python train.py --downsampling_factor=8 --encoder_isotropic=false --encoder_activation="star_relu" --encoder_moe="expert_choice" --encoder_experts_per_token=2 --encoder_depths=[2, 5, 2] --latent_channels=8 --batch_size=64
Rows from block 8 of the encoder of a small image denoising autoencoder, named by matrix and row number. Rows with one number within an expert belong to one neuron, the router's apart. Each number is 50 + 10 x the weight over its row's rms, rounded and kept within 0 to 99. All counts start at 0.
Before each expert's rows are labels from the 100 images, of 14976, where the router gives the expert most weight on average: "peak at" is the part of the image that holds the peak. Only what is clearly more common there than usual is listed. The data: aerial photos of the United States (SatlasPretrain).
# router: router (encoder.blocks.8.mlp.router.weight, 16x256, trained with AdamW), inputs 128-255
# up: expert up (encoder.blocks.8.mlp.up, 16x128x256), inputs 128-255
# down: expert down (encoder.blocks.8.mlp.down, 16x256x128, transposed), outputs 128-255

# expert 15
peak at: top right
router.15:48 50 46 42 42 51 47 42 31 47 32 53 62 62 26 38 60 46 58 40 58 46 38 53 48 45 48 51 35 58 41 47 35 34 39 47 45 50 67 53 43 60 46 34 42 48 38 44 32 52 63 59 29 64 49 48 53 44 50 45 35 36 39 55 74 30 56 56 53 58 32 49 32 46 59 61 65 48 49 57 45 54 48 36 45 32 52 40 53 42 38 42 41 33 47 51 54 55 38 57 40 47 59 52 68 53 43 47 63 37 44 49 60 55 36 61 59 44 40 47 48 51 35 53 51 36 64 45
up.0:48 47 46 55 60 45 54 42 49 39 46 57 51 58 65 59 26 50 47 68 52 51 45 35 48 62 37 51 51 55 51 47 53 31 60 45 55 53 53 39 55 48 41 16 50 54 46 47 52 50 53 48 29 41 53 48 62 54 40 54 49 51 37 55 50 62 55 43 41 44 50 42 47 49 65 34 40 53 59 44 70 43 51 50 60 55 42 53 40 58 50 58 40 59 54 56 36 39 41 46 55 53 63 51 48 34 44 55 43 48 51 54 40 29 53 47 38 53 62 54 53 51 54 62 46 57 50 47
down.0:36 53 49 50 50 36 37 39 59 43 51 40 63 44 51 68 50 36 56 61 51 53 53 50 42 48 79 52 45 59 42 56 61 42 48 59 44 72 50 42 33 41 48 52 64 47 60 73 64 38 54 50 58 49 57 58 50 50 40 50 47 33 52 41 64 48 55 48 28 56 47 51 37 51 62 54 32 51 51 46 45 75 64 41 40 51 36 56 44 51 36 69 37 50 56 42 58 53 47 48 42 44 62 65 33 57 41 55 62 45 53 46 61 44 44 48 44 76 56 40 62 62 54 46 47 56 69 74

# expert 5
peak at: top centre
router.5:48 65 57 44 53 56 64 39 66 79 61 55 66 50 51 44 49 39 54 44 47 56 59 54 57 47 49 49 52 55 54 54 40 47 44 46 52 57 63 57 68 59 31 18 46 55 62 50 53 53 63 57 46 60 53 50 50 50 79 69 63 47 63 56 61 42 59 62 54 62 49 47 50 57 63 52 47 50 55 50 60 57 66 44 54 50 47 48 60 57 53 47 56 51 53 63 44 55 45 51 59 54 62 62 47 50 59 57 63 64 58 50 37 52 52 40 53 54 58 67 53 54 59 50 42 47 45 54
up.0:44 53 50 43 54 51 50 60 48 93 59 59 53 32 53 50 50 47 45 22 66 49 59 63 50 41 49 42 48 52 44 51 51 45 51 34 64 55 55 45 70 51 52 40 48 51 66 54 54 45 41 44 57 44 44 48 50 62 62 33 58 44 28 44 51 41 47 47 52 50 54 53 53 44 43 41 53 42 44 47 56 44 46 53 62 47 52 53 38 51 44 55 42 42 55 59 50 64 57 55 50 52 40 44 50 46 52 58 39 56 45 40 41 42 42 54 54 45 55 61 54 38 49 48 47 53 48 47
down.0:51 53 39 36 38 51 30 48 62 55 31 64 72 43 42 66 56 44 47 46 40 52 56 52 49 38 54 50 48 61 53 34 52 57 51 36 58 41 46 37 43 43 61 52 72 38 51 56 52 68 47 60 36 39 70 54 47 55 52 19 51 43 37 65 65 28 45 60 62 28 60 60 48 58 30 37 42 41 67 45 55 47 62 45 52 42 34 33 62 60 47 68 56 59 41 45 42 39 34 55 57 58 35 43 41 59 43 73 26 44 45 52 37 58 60 52 54 53 61 41 49 29 49 67 38 47 55 50

# expert 14
peak at: bottom left; bottom right
router.14:37 34 50 51 38 55 42 51 45 33 48 44 37 37 32 40 67 48 33 42 48 43 45 44 44 44 31 22 34 56 41 45 51 37 49 50 55 32 28 30 34 55 48 49 46 34 43 36 34 38 60 50 55 52 43 43 41 48 37 45 42 41 32 54 40 33 53 47 40 35 48 49 39 60 53 66 54 45 54 63 49 59 42 43 38 22 50 53 40 61 57 50 49 35 59 48 42 53 34 46 37 43 38 45 52 54 40 47 50 63 32 52 56 54 45 56 54 41 41 44 36 48 40 47 48 43 44 42
up.0:56 42 44 51 56 51 33 50 41 92 42 52 29 29 54 47 55 54 53 44 48 48 47 29 60 51 33 62 36 49 26 48 46 55 52 46 60 50 53 63 71 54 60 29 50 54 35 57 54 47 55 51 41 49 53 45 46 44 73 46 53 60 22 52 31 54 41 38 40 47 59 47 45 56 46 61 52 55 46 55 40 61 51 55 51 55 49 44 47 40 47 40 57 60 50 51 52 63 63 51 51 48 48 49 68 62 48 39 47 43 61 51 51 44 42 50 59 48 52 50 48 52 49 53 50 56 51 45
down.0:52 54 75 54 62 69 40 37 32 48 52 35 57 37 47 52 36 38 64 53 55 39 42 40 53 53 39 45 44 48 58 39 19 49 63 56 43 60 56 43 66 43 50 59 38 62 51 42 44 43 35 39 55 43 57 62 41 33 54 43 37 56 44 44 41 51 38 52 20 34 26 47 60 63 48 63 54 61 45 50 50 50 65 60 41 42 47 44 46 45 45 49 54 52 56 39 44 56 65 36 51 47 59 69 43 46 44 34 49 36 43 41 45 54 42 43 49 50 58 59 34 57 49 46 57 43 46 55

# expert 1
peak at: top right
router.1:46 35 56 50 42 58 50 53 36 37 44 36 50 48 45 44 56 43 48 34 48 63 43 48 45 59 48 42 44 64 42 44 58 39 54 45 52 43 44 33 34 48 57 57 38 33 46 38 43 41 42 49 36 52 34 40 45 47 35 57 44 46 40 52 43 42 35 49 49 56 48 35 43 64 44 36 57 39 54 51 49 33 40 35 50 33 58 54 58 46 56 59 51 44 55 47 51 58 47 41 45 43 47 46 51 46 48 33 52 37 37 54 79 54 45 49 54 44 37 42 44 58 47 40 27 40 41 57
up.0:36 42 45 56 57 48 81 56 52 57 71 47 39 65 67 39 72 23 49 54 46 49 49 20 50 48 54 47 68 45 56 22 44 45 48 49 57 54 41 41 44 47 44 39 51 55 64 65 58 53 50 50 49 46 50 55 46 42 43 55 59 52 34 49 35 54 45 48 51 55 42 62 50 54 41 64 53 31 39 48 50 51 37 49 47 63 60 52 48 55 50 46 41 41 54 64 51 37 50 64 43 39 36 60 42 49 43 49 37 56 59 46 52 59 53 46 54 56 40 38 45 44 50 65 49 56 50 62
down.0:32 68 65 40 72 50 51 43 47 44 47 38 56 40 74 54 64 54 64 43 53 44 27 54 66 54 59 62 43 42 49 49 42 56 42 46 51 39 48 36 29 37 48 56 44 70 46 46 34 43 31 51 49 64 50 63 51 45 61 67 50 43 46 59 62 61 41 32 46 61 44 65 54 42 68 42 43 63 45 43 52 57 53 62 47 50 50 56 58 46 49 52 58 67 48 35 52 60 41 56 47 33 50 57 44 46 50 56 60 58 57 62 42 60 42 54 53 43 52 40 51 66 68 47 48 63 61 65

# expert 7
peak at: top right
router.7:50 31 73 48 44 69 50 69 46 36 47 53 58 50 43 54 53 50 40 40 61 52 49 63 40 61 43 48 39 55 35 49 59 35 45 50 49 45 71 45 50 63 54 28 35 32 62 49 32 57 72 62 65 70 34 38 47 50 50 68 43 39 48 43 57 43 46 60 53 59 32 49 49 52 59 56 52 47 52 60 55 56 55 31 58 38 43 57 63 59 36 52 53 36 50 36 45 58 45 49 35 37 45 47 64 58 64 42 63 46 53 58 49 68 45 56 48 44 39 51 45 46 41 56 53 29 43 39
up.0:54 60 56 54 53 48 63 58 44 67 45 44 51 18 46 41 48 49 45 48 40 44 45 48 51 43 46 50 62 51 48 54 47 40 51 39 77 50 50 60 66 47 52 27 56 56 51 49 58 52 59 66 45 52 54 37 49 59 48 29 59 49 38 59 02 58 49 57 53 43 58 53 57 53 57 47 50 47 40 52 42 50 50 43 74 59 40 45 20 49 52 50 49 62 51 52 58 37 53 50 57 52 56 38 47 53 18 51 47 52 27 57 41 55 58 44 44 53 38 46 59 41 62 67 59 47 46 53
down.0:64 86 63 46 38 56 43 65 40 60 43 50 58 37 55 71 47 39 45 51 52 54 49 34 47 57 53 67 64 54 53 47 61 64 45 47 45 58 65 60 50 36 65 60 50 59 54 58 35 65 35 59 54 55 71 39 25 33 68 34 57 48 45 63 54 50 42 51 44 57 65 57 43 52 57 48 43 47 45 57 52 37 41 34 48 28 41 59 54 57 51 54 75 70 70 39 34 61 49 39 28 44 51 58 52 41 46 58 49 61 39 51 43 59 44 43 54 49 69 59 55 41 42 40 47 46 50 48

# expert 3
peak at: bottom right; bottom left
router.3:31 35 52 55 40 43 36 50 51 36 49 46 31 44 37 44 51 41 35 37 49 35 47 59 46 56 33 21 41 57 41 53 51 37 48 57 49 29 35 29 42 54 48 68 42 40 42 38 31 40 43 38 41 38 40 41 47 51 31 27 44 42 42 51 62 41 38 46 49 30 50 47 39 52 41 67 46 47 47 55 46 44 54 45 53 31 45 55 50 49 51 50 47 39 58 47 53 57 45 44 41 46 40 42 48 53 42 41 35 65 34 50 64 51 47 49 60 47 35 43 40 41 44 50 50 35 41 46
up.0:47 47 54 48 56 40 62 50 51 83 40 46 59 50 36 37 64 66 51 31 52 52 35 32 47 38 59 49 47 43 43 42 49 69 55 49 61 46 52 67 66 44 64 34 47 56 58 59 53 57 49 49 44 46 39 51 54 56 39 46 51 46 67 47 68 46 46 43 64 62 47 45 49 32 40 50 47 51 74 37 52 45 56 51 57 45 65 52 41 52 53 35 58 47 47 54 48 36 53 49 33 36 51 64 56 38 35 51 47 54 54 52 43 42 49 36 47 51 61 57 47 43 44 42 48 62 58 51
down.0:38 47 47 38 68 46 34 32 39 61 42 43 49 53 57 35 57 41 43 56 48 44 34 65 45 45 44 34 50 36 66 50 45 31 41 32 42 61 58 50 44 53 57 54 53 41 57 42 55 47 49 39 46 51 48 53 41 44 47 63 48 40 43 45 56 56 46 55 22 35 37 53 44 50 65 46 54 50 50 50 72 54 59 49 70 54 39 52 51 37 32 56 72 53 35 31 62 39 29 61 53 36 45 55 48 43 47 27 56 29 45 48 45 48 40 41 52 66 40 39 43 43 54 47 71 58 40 31