A small image denoising autoencoder, trained from scratch.
Model: 4.16M parameters, 48-pixel images, encoder arch convnext, encoder norm layernorm, encoder activation star_relu, encoder moe expert_choice, encoder num experts 16, encoder patch size [2, 2], encoder widths [64, 128, 256], decoder norm batchnorm, decoder activation silu, decoder widths [32, 64, 96, 128].
Training: normuon at rate 0.004, 8800 steps, batches of 64.
Data: trained on aerial photos of the United States (SatlasPretrain), 101725 training examples, 5.5 epochs.
Rows from block 8 of the encoder of a small image denoising autoencoder, named by matrix and row number. Rows with one number within an expert belong to one neuron, the router's apart. Each number is 200 + 30 x the weight over its row's rms, rounded and kept within 0 to 999. All counts start at 0.
Before each expert's rows are labels from the 100 images, of 14976, where the router gives the expert most weight on average: "peak on" is the class under the peak; "strongest on" is what is common among them. Only what is clearly more common there than usual is listed. The data: aerial photos of the United States (SatlasPretrain).
# router: router (encoder.blocks.8.mlp.router.weight, 16x256, trained with AdamW), inputs 0-127
# up: expert up (encoder.blocks.8.mlp.up, 16x128x256), inputs 0-127
# down: expert down (encoder.blocks.8.mlp.down, 16x256x128, transposed), outputs 0-127

# expert 14
peak on: building
strongest on: building
router.14,175,165,177,170,168,193,171,154,150,183,233,302,140,218,217,177,202,158,225,233,177,254,220,158,211,223,221,183,220,184,201,151,205,206,182,168,199,215,168,167,180,184,148,177,176,165,149,192,187,175,204,229,206,212,187,151,146,218,203,206,119,218,221,180,178,173,202,245,194,162,206,221,163,219,223,180,170,201,147,190,198,181,234,166,200,211,184,176,201,228,228,174,185,175,208,218,239,215,222,188,149,220,183,180,195,159,176,171,195,213,182,177,229,194,146,126,189,156,177,214,174,207,153,199,175,207,210,182
up.0,155,219,217,219,156,205,245,208,229,190,193,174,196,233,131,168,188,194,233,242,203,189,165,179,217,190,197,195,186,192,189,199,162,206,189,287,230,166,192,204,175,208,224,165,193,197,203,211,187,191,228,266,190,187,190,180,213,202,217,193,222,195,74,242,177,230,169,162,197,198,155,198,196,141,145,192,252,210,202,162,223,203,162,230,235,246,165,214,215,194,146,249,234,185,224,209,207,110,214,224,198,234,209,186,197,150,204,214,220,274,200,225,188,264,193,223,207,182,225,147,217,141,226,196,170,210,234,210
down.0,138,225,155,139,191,200,175,169,211,208,165,194,216,196,230,184,246,226,210,248,149,165,158,149,251,152,244,163,180,221,181,212,185,236,240,146,193,200,181,190,203,143,151,228,184,164,179,205,242,197,149,182,168,197,179,236,198,157,198,188,229,158,204,178,224,178,157,239,197,241,248,191,167,193,240,173,163,204,230,194,176,174,250,196,231,183,234,195,190,143,193,223,231,169,143,236,204,244,198,203,180,145,202,249,176,193,191,175,177,199,193,232,218,181,205,228,183,179,199,151,197,222,210,226,220,190,218,153

# expert 11
peak on: building
strongest on: building
router.11,154,191,171,197,161,190,175,166,185,205,255,36,186,219,226,148,181,184,144,225,188,210,153,176,220,198,200,190,153,158,184,192,185,155,192,116,207,248,165,223,175,175,182,192,189,187,215,164,162,214,203,177,207,225,176,195,147,211,184,204,186,216,241,187,189,215,195,227,155,192,187,173,197,215,224,145,169,195,187,224,196,167,216,171,189,199,172,192,107,143,253,160,189,178,194,244,226,204,206,183,219,183,172,213,177,196,205,200,194,226,200,171,226,215,217,154,184,178,180,185,178,188,149,134,181,192,180,176
up.0,160,151,196,221,178,190,202,138,174,229,141,203,214,156,211,271,214,174,189,206,212,156,204,229,184,199,288,164,227,204,198,200,216,216,220,239,204,216,190,184,133,174,203,220,218,227,178,231,221,217,208,202,268,215,205,211,169,188,214,155,169,197,200,164,226,214,183,149,216,190,204,208,207,273,117,180,141,231,186,180,215,202,215,234,167,153,220,216,207,175,159,227,161,184,212,203,205,195,241,188,219,175,182,210,203,157,183,192,188,170,206,190,175,251,190,220,190,235,214,229,192,240,298,178,226,134,216,243
down.0,168,221,214,229,195,227,220,161,189,204,208,212,209,200,158,196,173,199,220,241,221,162,245,238,228,219,178,187,189,205,175,175,178,168,297,183,196,218,176,240,220,159,191,200,178,149,258,185,195,177,218,161,157,172,186,122,140,173,205,229,184,239,200,214,146,212,253,219,238,231,250,230,201,178,230,191,149,192,212,164,238,209,217,240,246,173,194,201,175,237,127,205,219,178,179,233,146,178,208,209,171,259,230,193,210,165,164,203,204,193,204,209,219,225,204,200,211,208,198,159,181,179,185,219,139,201,197,174

# expert 7
peak on: crop field
strongest on: crop field
router.7,215,153,157,180,181,238,165,194,184,172,190,151,199,164,188,220,240,176,265,286,180,272,243,176,208,197,211,240,189,188,206,190,263,204,231,240,202,212,202,160,166,186,156,146,242,185,178,170,194,200,203,238,190,160,184,182,166,236,208,212,160,238,164,166,198,165,244,196,201,204,233,198,202,221,190,225,232,217,165,187,168,206,206,159,209,233,171,178,234,238,192,160,239,190,211,158,213,237,209,216,183,234,197,178,196,195,159,183,193,249,177,223,238,226,180,149,178,193,171,242,180,233,205,247,262,176,219,189
up.0,195,209,184,205,193,248,182,155,228,202,105,211,233,199,211,139,208,193,152,199,231,190,177,152,177,207,218,216,200,185,200,211,195,194,210,165,192,170,175,221,243,208,175,274,175,209,194,226,190,253,200,198,189,176,201,191,205,196,221,190,200,191,173,215,207,175,244,186,208,176,199,223,188,210,152,176,205,222,196,171,201,203,191,204,198,281,147,181,207,174,264,238,178,176,298,199,256,145,207,212,182,221,189,173,214,186,206,210,221,202,220,259,218,146,203,233,197,202,250,241,180,206,140,191,177,183,195,203
down.0,200,263,201,194,198,214,187,238,181,202,192,212,249,197,171,219,174,208,176,222,187,172,153,198,234,211,208,155,179,151,179,201,222,231,267,202,196,209,143,204,167,156,176,218,163,176,162,197,160,195,240,197,179,204,174,179,198,167,235,144,186,156,207,233,185,223,221,195,210,203,178,153,189,161,196,191,193,135,157,175,231,227,199,272,229,212,218,176,209,158,197,190,167,175,220,198,181,223,213,166,192,187,210,206,249,230,257,224,151,204,215,185,205,183,204,183,194,186,279,193,182,171,167,188,202,221,179,191

# expert 5
peak on: crop field
strongest on: crop field
router.5,209,237,183,193,238,237,221,247,168,192,100,198,216,161,196,231,190,181,245,189,176,214,253,214,187,175,154,232,203,214,201,231,253,205,214,268,174,208,217,188,222,189,217,251,230,195,178,190,230,181,168,239,168,89,247,166,213,230,188,221,213,227,79,189,229,206,206,187,202,251,171,203,194,211,105,222,171,224,210,196,204,222,191,173,204,163,222,200,270,196,158,190,204,212,203,181,202,168,221,206,188,224,172,205,214,173,222,196,188,186,150,173,185,236,181,226,199,231,227,225,212,238,264,231,224,141,204,205
up.0,200,205,218,182,199,224,223,254,210,175,134,169,173,223,222,183,190,201,199,194,235,191,165,224,213,217,91,215,184,151,182,190,217,211,209,229,206,173,199,195,202,203,196,336,212,126,216,215,182,169,210,223,225,276,220,280,174,218,202,210,210,196,128,193,176,227,172,166,183,197,215,203,187,217,74,205,272,199,197,198,206,193,148,197,229,264,154,180,193,182,224,231,181,236,171,204,225,155,181,198,206,180,163,189,228,167,208,170,178,223,201,207,207,190,212,213,203,218,231,196,176,196,310,185,184,156,208,202
down.0,200,186,188,173,176,204,163,177,222,227,195,181,202,208,173,186,212,192,220,202,199,182,169,150,199,228,193,172,248,222,132,262,177,170,206,195,174,178,198,153,210,239,173,174,163,208,227,190,214,164,184,170,191,184,160,175,155,211,206,155,186,225,194,216,222,211,198,230,183,191,230,174,163,210,211,193,248,145,181,184,215,220,227,186,211,187,213,203,137,223,199,230,158,209,201,125,198,231,256,189,180,234,234,205,174,235,237,203,186,197,188,229,191,228,202,192,192,188,221,135,206,229,177,210,205,149,185,222

# expert 15
peak on: crop field
strongest on: crop field
router.15,184,216,188,155,176,232,169,184,203,181,218,95,152,184,236,226,186,163,152,210,209,208,254,238,211,205,236,200,145,182,258,168,190,200,202,225,224,232,168,207,183,172,191,219,218,189,170,172,217,182,210,220,189,176,219,188,199,173,191,212,232,188,184,180,172,203,223,247,180,203,174,168,311,232,211,208,207,184,171,183,172,187,258,137,203,205,170,186,177,196,233,172,222,174,205,188,238,227,206,188,191,256,167,204,180,181,177,173,171,266,190,168,209,251,223,155,160,200,188,264,174,228,167,183,241,218,237,190
up.0,88,198,170,198,267,254,211,283,194,202,83,165,160,163,207,204,209,208,202,197,188,209,245,212,212,201,215,182,223,252,187,225,213,197,181,148,164,196,204,203,190,212,197,236,192,125,190,178,168,235,228,165,186,126,218,247,178,198,185,227,184,184,230,194,214,177,129,178,225,236,222,187,238,220,155,212,157,207,225,211,171,178,251,198,187,216,299,218,186,216,232,231,215,192,215,232,219,187,206,194,200,212,212,183,222,291,222,198,208,122,197,199,208,228,205,231,205,212,211,188,201,228,279,190,168,215,211,225
down.0,180,248,187,217,165,211,195,204,208,174,167,188,174,187,186,174,183,205,230,143,249,179,211,222,231,241,213,178,237,175,153,174,165,257,182,206,251,180,214,183,176,163,161,190,140,230,182,213,248,189,284,197,215,214,155,227,220,180,185,203,191,247,236,219,225,196,237,231,221,218,248,180,183,211,211,219,207,182,204,170,204,182,179,233,240,174,206,198,213,189,162,230,195,259,177,223,215,245,242,201,196,193,215,179,240,234,166,218,225,130,190,214,220,150,197,157,264,238,224,211,241,240,235,250,224,197,189,213